From a checkpoint of a small multi-label image tagger: 15.6 epochs.
Rows from block 10 of a small multi-label image tagger, named by matrix and row number. Rows with one number belong to one neuron. Each number is 500 + 40 x the weight over its row's rms, rounded and kept within 0 to 999. All counts start at 0. Numbers have three digits each.
After each neuron's rows are labels from the 100 images, of 14976, where the neuron reaches its highest value: "responds to" is what is common among them. Only what is clearly more common there than usual is listed. The data: photos of plants and fungi (iNaturalist).
# fc1: MLP up (model.blocks.10.mlp.fc1.weight, 768x192), inputs 144-191
# fc2: MLP down (model.blocks.10.mlp.fc2.weight, 192x768, transposed), outputs 144-191

fc1.75:523488477453521496440522502417519538520585548529521490513492547479547542533526522500508484510476492453510547475550546511522440460431529531465477
fc2.75:547432494503515554516521508527552480487446503540515461548566424491433480496428472452529566518522475481482524578454432565497549550486449503543534
responds to: order Caryophyllales

fc1.128:503419511529544477467538478586511460450504528481493484493503531508525539505498475438519550528512471415535449504492491410462470550473498484447487
fc2.128:508495516424495506497452507529545444504546491456518555438584473563525472541479528516513477524577558512461532557484533511512459546557492461452412
responds to: order Asparagales; family: Asparagaceae; text has "yucca"

fc1.442:512460486521560444555435512489498483473558527487402477470533553524445504550500533547531517477543480513508477431437499522484487456493497544435491
fc2.442:553478467483518525468590558519466455529455508474572521474533427581525519461477553389478519478484491513495534574487506479471466536467516484503430
responds to: class Liliopsida

fc1.190:464537529573453519484512469545532492480491527501464432509508511556536534432519508480486502475492515486503541498438454434463477462517505548491456
fc2.190:500601545459505502480517463500427540476480433493532525497530480448506415487579560508456546521455570483467474429462568532507505515443481552427546
responds to: order Pinales; class Pinopsida

fc1.402:541490433458523518546591477440449482560492461492595440509500479506546500561532484433446434576430494465497481441561510548517500552459539469519485
fc2.402:482411513548467387407468570524549541420512444540520507458533506535432428523552503532560454514602479500463512593506471544501492518540455495458475
responds to: class Lecanoromycetes; order Lecanorales

fc1.238:510516594470469461496507469513468449512479570508512502409528467522454471579463449453521548492476481516515578445505512490481417472540511533541519
fc2.238:509492447598482552465514540474539468462460413469548540520517515489568455476564487484474533519537471556540481496543448430487563514460528495465484
responds to: class Liliopsida

fc1.630:462438458437536464507542443547549484466537484482523534467522474459509531577455472501534467475522571415473494489474494486464467449521461488516545
fc2.630:454510534491563498527495559422521535473478482481523468501527536505489451497428584543448544487477501471468493581418451562500541542494511476541444
responds to: order Asparagales; family: Asparagaceae; text has "yucca"

fc1.721:560509543537530480543546450529496500498495485435504566555540538457497489491561484450427475425450489483502550527504589423434506513486500449491443
fc2.721:620541574462443481559478523503520433500469539515458549472464495574504423475512456534602520461594531474496467462503575420518443496527491528470508
responds to: order Caryophyllales

fc1.686:543510537529478555481463524460492537508450514469546483519489504495460480518496445485503515474442456538507563448497498509571472474506536555549547
fc2.686:485511483490493498480498496446465475496493436447483502509551561569600541454451514495490480501515516550595492447497433444482524575539508478505523
responds to: class Polypodiopsida; text has "fern"; order Polypodiales

fc1.214:468445516544459553487499505476553564457435492524451431569448496570530427499457517412570458544449508491522523500516438539458548466505482508545443
fc2.214:490516575485441430605498501509526429548561476430430456459493521456482422482495512460538515436459512516510506504495563468517410417549489539452498
responds to: order Lamiales; family: Lamiaceae

fc1.67:460427480448495526506454510477512481545621512515445482490527503491466545571554549526536425544420455498516551471501479472533516522464460503528494
fc2.67:503481458529475442521481587605477547482462512490582474455552483514513488478535517502527529514548487458523566440584487512486442513456457466477471
responds to: class Liliopsida

fc1.708:503559500546539524449520514500447522489581390452469514471527588504482497517524535545517495466450444479530568487479542449433433420452491461564545
fc2.708:499504397498443442507514469543558525491576507518517539514515502496505537493497492477520542453494463509567511498502506452492461482561460428506519
responds to: kingdom Fungi

fc1.244:473446569527503438551524555474495441537551582447522488494452471514505588522515471534439519415486486501502483513590419507483506499575473482465518
fc2.244:499476488506500517574499490484533476552487488519538456441488497515465472477425492479472557473439586485484569553545466465536448505509434546451519
responds to: order Asterales; family: Asteraceae

fc1.437:507450460543479458532543513501450541450509544493522524522446449492499466537508524535486536407539545459447448454562517479476426472453446489478475
fc2.437:490478408485473505500510515530523514474554463503473499460501504448480497470497465553566521529512495518524485550528421443485494499488454544530519
responds to: order Asparagales; family: Asparagaceae; text has "yucca"

fc1.408:523433488548482523503492504499461491477534558473539460462576537498469442501492508502445536382511472544447536528524543515534507519443508509540526
fc2.408:482478451445459498423482562540489536541468495518472585508414475483496484520485470483488481528527520561484500510511498570484541433470475445516465
responds to: phylum Basidiomycota; class Agaricomycetes; kingdom Fungi

fc1.188:516511501479484502555518488452517506568602543528469500492517450487421528557482504513452529470504545516454494578511509515455477456527510528471518
fc2.188:512544451501443530486492499488477471489425452491426505464463514514493517514539542458562555472514516572461523532563478510537525449501468530511542
responds to: kingdom Fungi; phylum Basidiomycota; class Agaricomycetes; order: Agaricales

fc1.56:503510543461500503568496543435554509516479540548503578492465512550495531479442462440462518500596419500469544497507485488495531388501457525487534
fc2.56:491536459501473548509486490539485541470540508479463378444469475546465531499565477549430527510504501523486475518438554517444476517482511487540488
responds to: kingdom Fungi; phylum Basidiomycota; class Agaricomycetes

fc1.236:552494482458431468592514511481537523511539515485450477523591501484571528425411518495435508487459455545455533445535470504439493490505503533551507
fc2.236:418524507466476514531521517499476485532458522517484536512511574528526522470560502536527547497443497401536515488520457456528506506434496538475456
responds to: order Asterales; family: Asteraceae; text has "common"

fc1.593:473480505564508506437483481542452524451446474511456531478512455533473520580509448405501580431489526460486478518517486461600494520553479550501562
fc2.593:589538528521478466557468511527513481547466405513542504528462494453453470418446412455548515499524545534541511511497514541510518465454428485492507
responds to: order Caryophyllales; family: Cactaceae; text has "cactus"

fc1.567:504432496445462524494446531500536561511475530505529516474484468429505526583439486470445430502509433510507545465524484500433561447520495530499501
fc2.567:479448509510453527537486451528513436495467448439461566491408468538564491533510471583500496445507518462460535505538474551573540552489503487491501
responds to: order Asparagales; family: Asparagaceae; text has "yucca"

fc1.38:465559505527494509527562490479433486478561504521455432531544503526431475591533470511513489543484525445579539546487494509459505440445476505547462
fc2.38:553471461449515538455446504557534529469447551489515535537483628467485562464510509437505478499577424544519523443531505447494400464556453461438533
responds to: kingdom Fungi

fc1.108:546511537522516495531541481503502514596374554498505488529483539497505468520518487475427501509466536463504473512533507477434542513498443483520475
fc2.108:506503531496567495515475486433522512415577511463458431523466453515522494441545533557495463483538410554473532566564500468457495515520526456514515
responds to: class Polypodiopsida; text has "fern"

fc1.521:499552492517552479442586490505490427570457454517421464469472461452551529566524429516538468442421546485532515470495529515490433554480477599471482
fc2.521:433508499462478454552493543504432551510523557524551463433494516548487452524525476473495490506532432486469496531585378451471512443501480430495523
responds to: phylum Basidiomycota; class Agaricomycetes; kingdom Fungi

fc1.505:540506498487484505505506468452509481465515449466520511507553548495517560473393481448482486530500494535508543494451503465489538506489472489570484
fc2.505:415489520474445456508487497522501516511482415515470457466440563511593469488612462480486443473525471514519469457528550483513565472512447517525472
responds to: text has "common"; order Asterales; family: Asteraceae

fc1.762:530532463493461501546520529567416522418455471496498496481558487512470528494510421525596536480438448478472541475499540380438531448444475505438511
fc2.762:483431553466494485488449530397539474498485538471458531490491556479497498563470489482479461511521510562450490525505559522486567556475426571597566
responds to: order Caryophyllales; family: Cactaceae

fc1.229:536513529478431526481522505502443480435466571480490495486495466501496476576472521449560432496469467518452442550493551537488517537513450516469465
fc2.229:467461480429540515449502475443510480537479456465555519450469546422504485470488499504461553512510530527481543440504469484534553553403495473496554
responds to: order Asparagales; family: Asparagaceae; text has "yucca"

fc1.601:504465366522469556456571501495525458479433563427427502493505472569503578488505503432508528452538477513536512509489429544516524475538520502471459
fc2.601:544548538497522461577432450438514537419489534450516466466554491478501481512502444534519537543460516491484494523416549488555480479465455515514488
responds to: class Polypodiopsida

fc1.240:523487535520412600445579543541475503480497509455442474498501473463512435518493502491528469553535416576557549436498552567446465457481562491569478
fc2.240:477528480542492450524456527459504497526539460469498463466455466473471419486444475490478534458490428504433536533596531491507477494555470511466545
responds to: order Asterales; family: Asteraceae

fc1.143:577456562539500505521555547490522524493478505451429459509533468500485424511455451517442535582487466491484502500495511475521520510571454485504441
fc2.143:390429525493505464528466411486429525519523454468533567486457465545532506452516489462548513496483525487513582540484528407451535448433552420581497
responds to: class Polypodiopsida

fc1.389:468414517484510402532488452549497548535548559507540493486537457474462489503521633501529475459487488547537489494475457538487428538511526430532522
fc2.389:526544483500463482501451522461464475540476499515558481517499460542575585452504552525499519431505566448506442443392387512567464562476516435509526
responds to: order Asparagales; family: Asparagaceae; text has "yucca"

fc1.105:468504623515518532485549478491512457460453529507478494523477546491516581463474522549456494554450483479541508474489519443475516485494516505556439
fc2.105:514518480466489463464499503448498529509509453437499494496544466424517451516598460481553544455459537506434510460546512451511497463434513507441536
responds to: order Pinales; class Pinopsida; family: Pinaceae

fc1.425:493427540532423512539517485535443499527546495514520596476516540470486525426458541533451520427480485547462422443489494503501541498502458544535529
fc2.425:480502479451552501536523524542492455519491488489498413479496563509496525484443514456493541532484497497443518570536474519475441545488465423417533
responds to: order Asterales; family: Asteraceae

fc1.289:494426515528542516525441453515449504485484502463450477496493488489512541556474483589524494458454559489518445488528505591533504435525474455485570
fc2.289:531604548471486532492484451472501536495505467510496482467527475441482475464523529483424503487472536436489529491543537498495556469488556539461549
responds to: order Pinales; class Pinopsida

fc1.668:526532550463488445565479561524499506488436483513504542528535576527525526460518529531480537512544496464522524486436544482429481420494490455571481
fc2.668:540477446463507488527525485531444487509497562487497425561516502517449435495533462577533533487447549518542513418564520492516479563459505488464522
responds to: order Caryophyllales; family: Cactaceae

fc1.134:495506420514461497501533497545541451590527512477485509448515529485518496514376543423500445459544498517454443447488518536440468488539470508538468
fc2.134:511553530467540494512482474552470473553446503510561550507507536572494393449544543600464489552476404449484452533467457483454488456527561467463551
responds to: order Fabales; family: Fabaceae

fc1.276:473415490505485494403494507542515500498476498477495446520441473497461493475497500463492404529483553501447599506503579458519472519531500516497487
fc2.276:530544508544510532540488555450480547571523481526496505509536470573547562489520485542473502562528491500507569561505412481451500570514413530492454
responds to: class Liliopsida

fc1.712:505493518542471445488488534543506467507403557376586500527530457388542544512531493494548469537435466464582507524518510475481518496439452526519442
fc2.712:512485528485481457539557384504508506486483544562479446473457493525521553573493532494391432489506520481511472541527549555517500534481456534522450
responds to: order Pinales; class Pinopsida

fc1.8:551500482581525506537472503601524502416496503500493466510539474451539558529590479449507519454547443512469486477560539536495428504433480580425546
fc2.8:526494553459460464531552476481553429474543519478467576475462503502520508518451427439592530463527501557519531489460520443504523494500523465463459
responds to: order Caryophyllales; family: Cactaceae

fc1.558:499499514464485420554512483544542472548508569463468508446485444531502465448508530542547469480572555520547506529461467572437493509502404490504474
fc2.558:463499586504497513538476438439430560488537483497492482556523526542469499543565511422525495488431471460461436487521563516470490516442516498506527
responds to: kingdom Fungi; phylum Basidiomycota; class Agaricomycetes

fc1.513:436465529418517515481561529522501485516435523485459479510380496537593539512441528462459454492543484470544437543466475463494500466482485565477458
fc2.513:541493442530450510532406484508467511477476462486563565412520527449487523493478490435533464490509442472520492480494514566567577486495498414508524
responds to: class Liliopsida

fc1.159:465458401567475423486494584479517438418496475508485496506563526520490527447474493487456517493419475551512497441484524432485528558414531526450522
fc2.159:535463539507523491509514542433491499499444504506522497548521513553466535497481478454452438501442454550531464455530542593503467546468512499489541
responds to: order Caryophyllales; family: Cactaceae

fc1.452:530458513459525426496517528493533516498434476447597502514517523424459529397566464520508485459498440514506494456490505444497529433546551506475446
fc2.452:448507496551481547509462466524484442527483488497547485500500475497478458490493478510488536491463516513599484507509515459495472461514534454527441
responds to: order Lamiales; family: Plantaginaceae; text has "speedwell"; text has "veronica"

fc1.477:588476416515497441413469500394522430511480507488544559531543518479464513542530449452489496544490535499465498497517505525536517530479562483488524
fc2.477:505562489491486497484492447499527545499577549439492446501448525517528480458520469524513511513505516436537459561510494510482526526481491513484442
responds to: class Polypodiopsida

fc1.53:558522518486526476550478490551559499532456487477440503534503431500486529501556516529550471476452509630490472495516498496517495536565498572489457
fc2.53:468528551458553537501514516458419524451533519489514502503504556440494510442454488525516518472490423416497517431516536468478514440433543480540541
responds to: kingdom Fungi

fc1.496:606506534508569486547523488564568418568461497423503424467472449542513494478501504551504542560495558530476459504512550499491492479569509498518489
fc2.496:526467462538592496539456482468505473398447498452510482464600548479477485512538493477561493455511505529455521451559512454514527535456509514499511
responds to: class Polypodiopsida

fc1.684:500433572498526500509520560518424583476471502430484496521495532508475483493511477462472563508520467508506499491484501485524563473527489433426427
fc2.684:474467511487464497514533515492588565487546426507518553421494445511535457526430472499606456495445527505550520568454510462501479575461490400610530
responds to: class Polypodiopsida; text has "fern"

fc1.215:500500560501515525512557507523443463459478544467462471556501497501571471471576549506455489529539488473455480406502473414517477462480513473480489
fc2.215:549527517488480465485541439467493544535516456423499467502571469481493479458595484432488582505462576502546463521434549505561556491511479498464519
responds to: order Pinales; class Pinopsida

fc1.594:526497563557514483519429497566416469484504557487504409463455494571559529482498491512478443508466485451437555461522556416431485504465491546490469
fc2.594:487521503506411435521474527521442440492480508500477472540503444480533553576496511433487554507417531505431510504444519498497475537527556539499536
responds to: class Liliopsida

fc1.266:534471485512440474504540537508425494489608440490471513519504544491464540514563516543543472483461529510490473460495473509470485458491490484500564
fc2.266:475517461513417551522489510533556533490453499486534519461514563537506483580406494485559504546506570492503445539455582507580483537549505531486491
responds to: order Caryophyllales; family: Cactaceae; text has "cactus"

fc1.635:505570549447592486516499537552550455434510504455561476484434482557560523499554479451507516467509479476491519501476477476512445526483512515531409
fc2.635:449459477492455510554518415488469547485491511484459529497565537503458501531506533506494477519553507485521495511525496498458492431523477440413533
responds to: order Caryophyllales; family: Cactaceae

fc1.197:523552458484517497444483570467572477528471543501468453502546490521436502465581513542527488548444574534590500527510532573523461505485522482511551
fc2.197:544530546512491475481538410480480525468554458505522578426492456501548458521503496397522513475500399494471500426494466427518507457543492477495502
responds to: kingdom Fungi; phylum Basidiomycota; class Agaricomycetes

fc1.209:544519504433521499505500508457487537498503499490595449554449502541520546441586504564509416514442540500512504477435533522482490469473504577490456
fc2.209:473470517459518511490511491579465474452487581551443559481533515461511470529474487434463524557559501469528563466534490586462461461510461415519460
responds to: class Lecanoromycetes; order Lecanorales

fc1.303:509483558488456523415478483516528454465477462531485496534500479484466505538537446468475484420448492483464547527463511442544445486539552491500496
fc2.303:535516457453493547514481482464446513518491533503534482509551487511506512487543502471504479502530445550494475485601483467507435458458497459490472
responds to: class Liliopsida

fc1.247:476561547571532565437553487502497452431481480495518460452453520504576462616468445537458507461462519441518487532461504503468546476541522544528464
fc2.247:493485427430440474513521504531455487554490488538533462564547604439454497469562536462544479540604509590509554505583472472494486497466469411475507
responds to: order Caryophyllales; family: Cactaceae; text has "cactus"

fc1.555:526478471485554436566485496531497426536540460485483492493438432461494541568491473476540514544532511528548559453562502543489504564540474482503508
fc2.555:516550542529467461463545484467491556499488539473504483501557521475500438474529599523468491485457468487456489462455530493502471455515563528470488
responds to: order Pinales; class Pinopsida

fc1.153:503504484569500487470488572485471575491497474446430404453593516495484487510504533478542464543527474514471574530524513454478433508454507497512483
fc2.153:433476555432535430527519437530477442538524553475533555461458515587555496512432522455508554478502432504444539538512464524507521404479551446545524
responds to: class Liliopsida

fc1.463:462535461510538442482501525408465521488517509494404442542535483506535552551509547558522522528478487499499508509555532469509460512514487463532479
fc2.463:522510556490506461478555439558468505546470501431500538567484431461508444581426494525501505543525537500496460469473429515514509455523509564469551
responds to: order Caryophyllales; family: Cactaceae

fc1.297:511443518520509422535447550457512434486501555457504521504406511475462520477476527488451439572495515443437425457484496469503517507470468539516494
fc2.297:545520426474543557443496525540502504550566449588569569479460460509497506509485446473485536524479544525509554579545520407474477451551458481543474
responds to: order Lamiales; family: Plantaginaceae; text has "speedwell"; text has "veronica"

fc1.527:560451464569545478530537462491518474532491482494542529488469437461447551611446526517490526462549512467460522515583498570539485561475520521541519
fc2.527:508502501548511500502543526478502520501498472477465566532521486510549446461574594525510513492439514408439483499479517482575517492502531567455556
responds to: order Pinales; class Pinopsida

fc1.737:493522477465496521533503556480524431498479579434510522541494487548483494493435494501499515452495497446487458560434504498507481428584480510474542
fc2.737:491524508540528458455477435520399560489494458459493428411543508477475517546541477445542518600496544541509569512456470501531527501447562479471472
responds to: order Caryophyllales

fc1.314:524592515467482545492463557472523518483475499570600547461506417505556521518554527448489527499476536498495539517524579612450477541506508503568573
fc2.314:506497477432438448448550514464541476496444543481481466537516452436532485490460462503501571502495474524552456515447515456550459535494540497452488
responds to: kingdom Fungi; phylum Basidiomycota; class Agaricomycetes

fc1.203:510468563497466432512520593521499529500451492491439475441514497531518519555555484533492491518468527529520610476594497459437492478507456477490565
fc2.203:495511502553515445534484438570471497555519486515491510523447482538498465494448522487521548517478518411509541577435561515527491588484534497434554
responds to: kingdom Fungi; phylum Basidiomycota; class Agaricomycetes; order: Polyporales