Weights of a small multi-label image tagger: batches of 128.
Rows from block 12 of a small multi-label image tagger, named by matrix and row number. Rows with one number belong to one neuron. Each number is 128 + 24 x the weight over its row's rms, rounded and kept within 0 to 255. All counts start at 0. Numbers have three digits each.
After each neuron's rows are labels from the 100 images, of 14976, where the neuron reaches its highest value: "top examples" is what is common among them. Only what is clearly more common there than usual is listed. The data: photos of plants and fungi (iNaturalist).
# fc1: MLP up (model.blocks.12.mlp.fc1.weight, 768x192), inputs 0-191
# fc2: MLP down (model.blocks.12.mlp.fc2.weight, 192x768, transposed), outputs 0-191

fc1.476:090149128078078115141112136122149128157138125113131147146156148131106125131102123129148141131128147146153163132088125120155099129110104173115108164183141125106133144152114114149148119137114134114130110096129128144095114150076127125137095151101145081149098091140111095142130148085128106070128117172143108157098098070130091181162111091113156146136121129093175094131137163120156120171153100117129124155138136115160089125132121115126162196140111105146099118150139197127138096141137126126117095130149152089130124126116133129136123143091138122196141132143121142125117148124102112154
fc2.476:128105131120129148130143104120155110116114100093156117120099077165131158155122139081137119108173145071147123117132122075135135132125111115161157106079145142128086149115100131106120176151175133134153136131150084150145172150133130104156100115147113122092143084131156123123132133146135166172158104128192135146119153148142137146074152121144122125145139115128147189212134114135134122120136105117111144107139127133097118130106131150145111130131088151095087060129149089124119146152119102118140149117101144113132117107106103116140122098179128105082111110136132147145131117149150140130
top examples: kingdom Fungi; phylum Basidiomycota; class Agaricomycetes

fc1.546:129127164117125119150129103121130063076161136166140139124161134135111102141150107136130136110169116100091160090145091113107102158148115100141128105160157103089104135122135152096130103142158146103081137174092151127131081134113126162115119138142147112118146138140152118115100134125114121117146156131117158134116101126143109151142086121150072128128156114140139133160108121094106139108113091158114141156146173160074165118096170141132127124115141170149143131156139078108117081122140070133153122157088148104133129130144111177161143125136107110173157114153129144151122107129170163106
fc2.546:127121150128134091080129129087154103103105122128135129138082162137089136112127106095113182143098132157137099168149141153184135098119125108102152134145147165152182104134156111096150111115152115105153111167127107096117181129162120126106161166162129139154136129162133153111136150100116110091139134127115119133065142139135134134126172121096152126121112138128118116079109146175135117140150115027143091124134103126156114120147089133156142141124130122127168141148111153098108109133107147136125096153105135135135156126135151121125163131110138085137103149097145134168093125113101119146
top examples: order Asterales; family: Asteraceae

fc1.213:094132154135111119148170115110130127114111123127124143113166126120134121092115105108097168123080154102118178173059125109088127121077151131138168119132111154158124108140153107149099142140128117142101146151121104073129110138140103110169123143089117134102149166104123125111097128109103100131132155132098152066108188104105158139150140150123157158137112136137131092122133125119104121150117148180154106116135101125124123121151170139147159113132128153135128106125075114149127126137160107158136110160089088123094133114113105107174112165149138125125115133131188135161145120166147109079
fc2.213:152119120108118115151127122119166080145115168139095119154164119120100151173137087086139162158121098131210132138098125126153161148161109114093116105128142121130166145153120110145137127154115146113193097104146141143115151133134080168080095110148101149125144096141082111138142114102091133103144115132161114134111120102115106114099118119168147112096097169127133108127131120139159089148139100109109163113114126115145106119116113120130143116072152124144137134119138119156126148114106172129172150128155128145144139109133160140143118069120118161080189128152096122124153127094145128114
top examples: order Asterales; family: Asteraceae

fc1.401:132130142117144108146161117120138072151101178127120159094152115120103088144130138146097150133134122104097110127104113105117158105116131129141080057152148163126106134114189118113146140120138107139127177135125130123131119103161112141078134083161141174129157166099122133144146161146114109094115120158145136144120100103104115078122154077108146142171150118111137147166119114105146092137111085153121148138175118126122106117141125149158160122085145138134176119131133102154078124163145118134091141120131172095133106146079140139110145131070167138153129149115141135126151132142143123110
fc2.401:152102111137130162135113122097096103142134110091101124132085147138138093127103102105110128170125153142147144068107142116161148129122118117185137135137117118152130094120116158115122157147120105152128173166129112101148132128167167167126162105143087073114152110107174098118111084135140135137159151142148115151138132160093103185147135106122120169125090119103122106110131124141155124118090125178155130131113096130120106152127123147133152126099152072141136118128127130177105149082133134173157124136147115162105152085125104134112168123115133092117182096149096127133112116156084131111
top examples: order Asterales; family: Asteraceae

fc1.261:123112113102115138094099136165141108091161066187146133091123123100115094113051146147130142155131164167162161135124092109146140142140126140152130123133146080117177144151131109190098126106127167132128121117123122144104123142065123145136110141127157106139143092124178136124125106101127110115101109115142126120109144150126117171145096158129126126122103144112100138119082110138137140105108095112115147137099157108182122198144135141098144116143156179110136114133136179084099139111139124117129095130125164113121139163193135123143116122128121150156123116131120123115116103102124131136
fc2.261:119144145170119117126121123124119094133087110110183156124120104125094111120120105115110124077194113140110100131112152127119106090126091071104138168105106181148161139085117063084160124118141094113125114119155135168158103125160127120147156109180095104096082133112144115106132139125128146105129155123166144135135127163147101155107111131114133100131144119142147118120134188123103152150150134143140119157102149149125155114128177155167127121142127121143120107122154131100163137126135116107153154097127127086129123102142156081121139120161147105173146121157126186130132142125124097095
top examples: kingdom Fungi; phylum Basidiomycota; class Agaricomycetes

fc1.2:143139127117097128117116160102174127063155124160096167159120149098113111136149122117105130135125117134130131151153095160111156122151117125163125090114120124040109137130122114113120136127161136151099118155119154122134126145146138123116149098145126160108134125079202160124137129150123134133178088110068147092150129165156129101134166112112104125108160125140156128109151114068131153159142123155090157117125159137128102105116122103116117132114157138155119145112136130133087134135122087118132150133144147172160115106134098161145113129123082118148160111128148172106074172139114150093
fc2.2:121150122184125085149161131114138123128122095128156092122153072181124131131139145139116142107117157080146097100164144119136087166122147063136184180137126123143179097092129062095111143129153114107132155151142130148164152113117118094128134163108129149137123111135115123126114116091117148147123189131142120127101154115122121151082106151117109132126127107103134112162118139153089132143166121116129155105156155103140144154126128137143138137131086132110122082116107124175125116148076131140121095120095125107126169126120150108101183100135141146145088121145139130095160105144123118113
top examples: order Asterales; family: Asteraceae

fc1.127:130122130178131109087104149142107114122089145135181188146139120083159129130175185159148144121125128121104176130116098117082166122145113145150142099111144148135132129160127131075091162119114123134133151119103104123092103141097150129126124125144159169115151133114103158076102135073119127139135132136140081151143129108138102127108131131138111114172127112132107107137106153126113130153109111127116142074099136134153144126147183094133106127133087172146101144133135145132101134123107094145107085106121132132110153117127156155130108124145152084103154175098178130090163126150094157124
fc2.127:094145114139113170125123159132152166134147157160139102132142181116148131113090107167147125128146124142135121133143122145140184133084145135148122110105122136126124092101127120142113091111138159115140124145131143164113089126125111083132105168125064101151154142058171129146118100132131102109125143077170146151140147098127098126146119100146119159109118137037152106091141113111138148109130094154121147156132177130141127104118125087120124121117098156113103099101146103135188129167178139129121120114107099148160143126139146142125112146117136105104115175131117122157101107127106157142
top examples: kingdom Fungi

fc1.600:133154147161099147159131111123164167143166153107156082126082100138117080139191125148112158109131157073165156142181163147153148141124098089160096140127177134125104128137121117132115168101117109117139084128146132113115133136166160130108165130119124135150113160118105085148120171083112160124121114125112134141136138125094114081153165140153105146132135127163102153123096180131129111109126116113113128126141134092167083114123140146128105139118164078090142138110142143110112142081105149098151128138135127157110113074115119126122106167175122161139123108127139114102125132117105139127
fc2.600:141156129105107103120092189136127114116114117129158115130137121123155164149155147129084085131104139132098093113113145102154125118098144172123122138110099108138141161137089138103157107134125154069161166121145153185117140126107108138105120123136111127106144104111116123137177089159144135152168154111133130106114092149151124149157099144092113080077108102062142104107140090110149154124115131141175110083127154130126152113104165111122127107127165141151109143120126087107134120143135130159120146154144139175130122148120123103161096096138123149119117161129186167172115099112139157128
top examples: kingdom Fungi

fc1.52:144142119104117115105132128170119100151120154127168079145139118157194124120143139114076120125132130132114140151078141137110149140119149136133087115160136152138148129170119166124137155119107168112121099149154136128116146117149064119140162113111176116179115138117096118143131138117096125089103156145099091150118133086125118139144137126126096122172141132173149162110136153121104102142084137133130107114125130118158108154114147105146118118116181169114139081157094139121108120124103125101081161153153109125130141172091169078126133089113144117139157140116135152080076150141108138156
fc2.52:122103162168155120126121127109091100135102095117112152135107125153154154128148139086184113117145167097140114125138126098156176134140114119135174182096131148124154091136141128141100132159118136120145107141089104118138143118085134090134105110137132165083132098150145115188158143165156170107138120138158108160124099157124103109097138163118136155126155123162098095124148135106143125139184106096160108107098134098137113133129124131115135118125081151126126112111098133142175123059112110136121129085091080114121151181143120151117127141132114138175096123130107105106105144145120158131
top examples: kingdom Fungi; phylum Basidiomycota; class Agaricomycetes; order: Polyporales

fc1.682:156124129136138132140151124117126093135148138087132110139129113151129113146129160148119159098120124135143130106052096162150120100117158134084166117107123154145155135125212126134162159154134132137116174125093141112065123115161115166133158112139109173104148134104131125147097130147121080149145125116153145109156142149147073126123150145147135105101120096114100116167076130161124125161115098174081114168165137123141132128129145138114092139111141093131098145116140161133124091146153124133078112100141093114157131100120107119140123108139169114104082134137124115091113094133125127177
fc2.682:140117095157159086121134100140133129126163129117131117154105121124094136107133093090104153144119101126074153146150115144131099110174084126117124117126116125081130105135108100113081158143067144084114124121110095093150129141155131122151174142142126143138147096128087110132080137136136178122192147101090127169156102146073144131137151119116113137136097130124154158140125133182093173101119173148115110160115113132139141128160152160147101120130132098127143119135180125138107131155148153172111129139105114100120136102134172139132156135133094130143172120156125081153138121116155122109
top examples: order Asterales; family: Asteraceae

fc1.635:101132135123114122099103122135147137138116123101117092134112098124135102168092096130151164148158083138174187142126108158157181127106131157160134143109123119109115147150087121116128172138148145097119157154129161135113093164128148098127119171118123103124144132136117167132120133101128130124129126140146113162126122128143093162124102142105132142135127133123136166115113062151139160131068087077092104133108151175141160128132127179102138115118132138128112160105144138153162120057118168117113095129118123095144174141093082101121101131146169106153149129149099125102104132102112128162
fc2.635:128124142140135125153118097143157068104086132147158131147164123104093154121154138084157114121137141131096122134127120131170116125114123106166143140089135146165087109122109070116121103143177106159174137112115141101124112108156102135135137106129157133102103067125160132131116139141103165150150168159152166160113135159119084109096167096108165124132151136096083110126099161164120093151122182088127104151140137116136129132135134130114121178161128147139108116122111163151159098131141100080117120111073157127126122130122113099123104139113132138141125169141114164116160110150086134122
top examples: kingdom Fungi; phylum Basidiomycota; class Agaricomycetes; order: Polyporales

fc1.722:102113158094160142126166148129117137128179079116188083103131115163100156171127130115101193101111159059108115109137153165128125110139148132128121106113133109148123101132119095153153143173091144133108170151102129107181112140126095133095104097132128155129152131103129133147154179101116101106129126110129156147131154133151128147121115140169102115121096138122148127096107116136095104164093134120099081108142092150151144138143171078160144136116134103116109126105151112135116115173122129113110115139164090115156106148098110165128138114125143172136108128103175131114136118137118113127
fc2.722:155149135132161100109122132115141067137081144133070090141144116127136097125102116126134131123107119146153148113121106151130094161109159163163153111127135131057143141171140154105140119158150121104165171092126093124132122104135098099100134128150130147129150159119115125126139111105143104154189105090151089136101116112153088120164146122116135144119129131124126131150094138132113151091120083146186145172144120137163111143138112138101197134118126089150134113145175144105133123140137091163121153108142103106184123144107085104115092114114125138120122132143138127101154128183129131103
top examples: order Asterales; family: Asteraceae

fc1.380:105109115090127160120106162132103080103178123142144117129144128120109123165165115127125130110097112164112171107129114148152161115157137133120131092173110169092116135109149087101121142124118126103132082157189116150135125126159110085104145144124107122115141095152130123123127139105144118116123109131147087067123138121110085106121132143100145113093113113109151133151115102148103169132116185124078126150105128133121138171145119126150117134161178118128156148116099149137153142155140118092075181200139111098137094173166119158150109099111127129137113139137132124119090153144139132145
fc2.380:126130120071139156120150161102110119118100121115081102087147158072118096113161119146099101123126155148124103149104093110113130126127097128098163159135127109176120151083096142132142094120150129125176112117116166142121107127108137104152126119102104141125140145139139076112125143115157142136136139119180144184138138144145115100171103119138146152147138094151160119074154143118164099138106152116095161115141166101082116122148103104147089155119137120129150149135140149108123106097139154106130101164128156165138157128152162072127156130081107144135099168114124100156148156149117152136
top examples: order Caryophyllales

fc1.177:135118106116118170147120138089104118105139116140137120089146070132109087127131120108153115124147116134137161175130141098108141121173137101104133112182091128127152122085126128160117137148137140130126095142151135136106053192145117171154115138093100149135133133119087105136138146127131115120144126096103090139083143125109131142138135139128165144052113129128127153102099101118147108137115148120169150085184163146116097145151158097162126121102109145143136118121124127142158163153109121146150136151125137097136165111146115153141126098123152134147106081075085109126142175087136145127
fc2.177:090125145110106167129131159070103081127124107105170162115116118145124130165130084117097104180122135157162129159131097130121161112134147109132141122101132120136127160100148122156128127138114124132138132150103149127097103150166119125117112123107109131122135111113096101158152074124141135152104124096113118105131147141194101096173161154110171099109149123112109129109142148127142124100100180131132112110143133135125142198188164119176113157164140096163096096095110141128163147109078144180103128132139152123126110118127128135122094110145096156136102118108133141125151130146077116118
top examples: order Caryophyllales; family: Cactaceae; text has "cactus"

fc1.481:104091120083142091073118116129135142129127115126150138178144122119096149147137133165153157124166099130096161153129153089139143136158146113101133141086103135157179082133095127139158096084098119138132123122124169143079118096119123157088135131154109140132101151130118111137131164138109159119133132162123102138125105127125165136106142120127142134105100159181143157118134125159132106106138105121100151142088096157146157077150134184107116141120108109118101145133159141095116152232102137114148130135137101142144124108089140100123153087141135128135128110148126140154131098138110145162
fc2.481:175111098127147158134121103134108113134105123118116089143104110135129129148156146138149130082167115115131145083116103119165132136127117111128154067115110151131170080095090123108151153144142137160146146100130112133128126132149162197145043157181098129094145148115150113137122138159083124126135142167159143175102138118111120147130111133104148109133144111113129137117083144140154148136134141107156169098117127126103150132181107177157116095139129154132124114109099097178107124104102094127106099113153156154140105117131142082118164128136098092112133131129146144096136130091140115148
top examples: kingdom Fungi; class Lecanoromycetes; phylum Ascomycota; text has "lichen"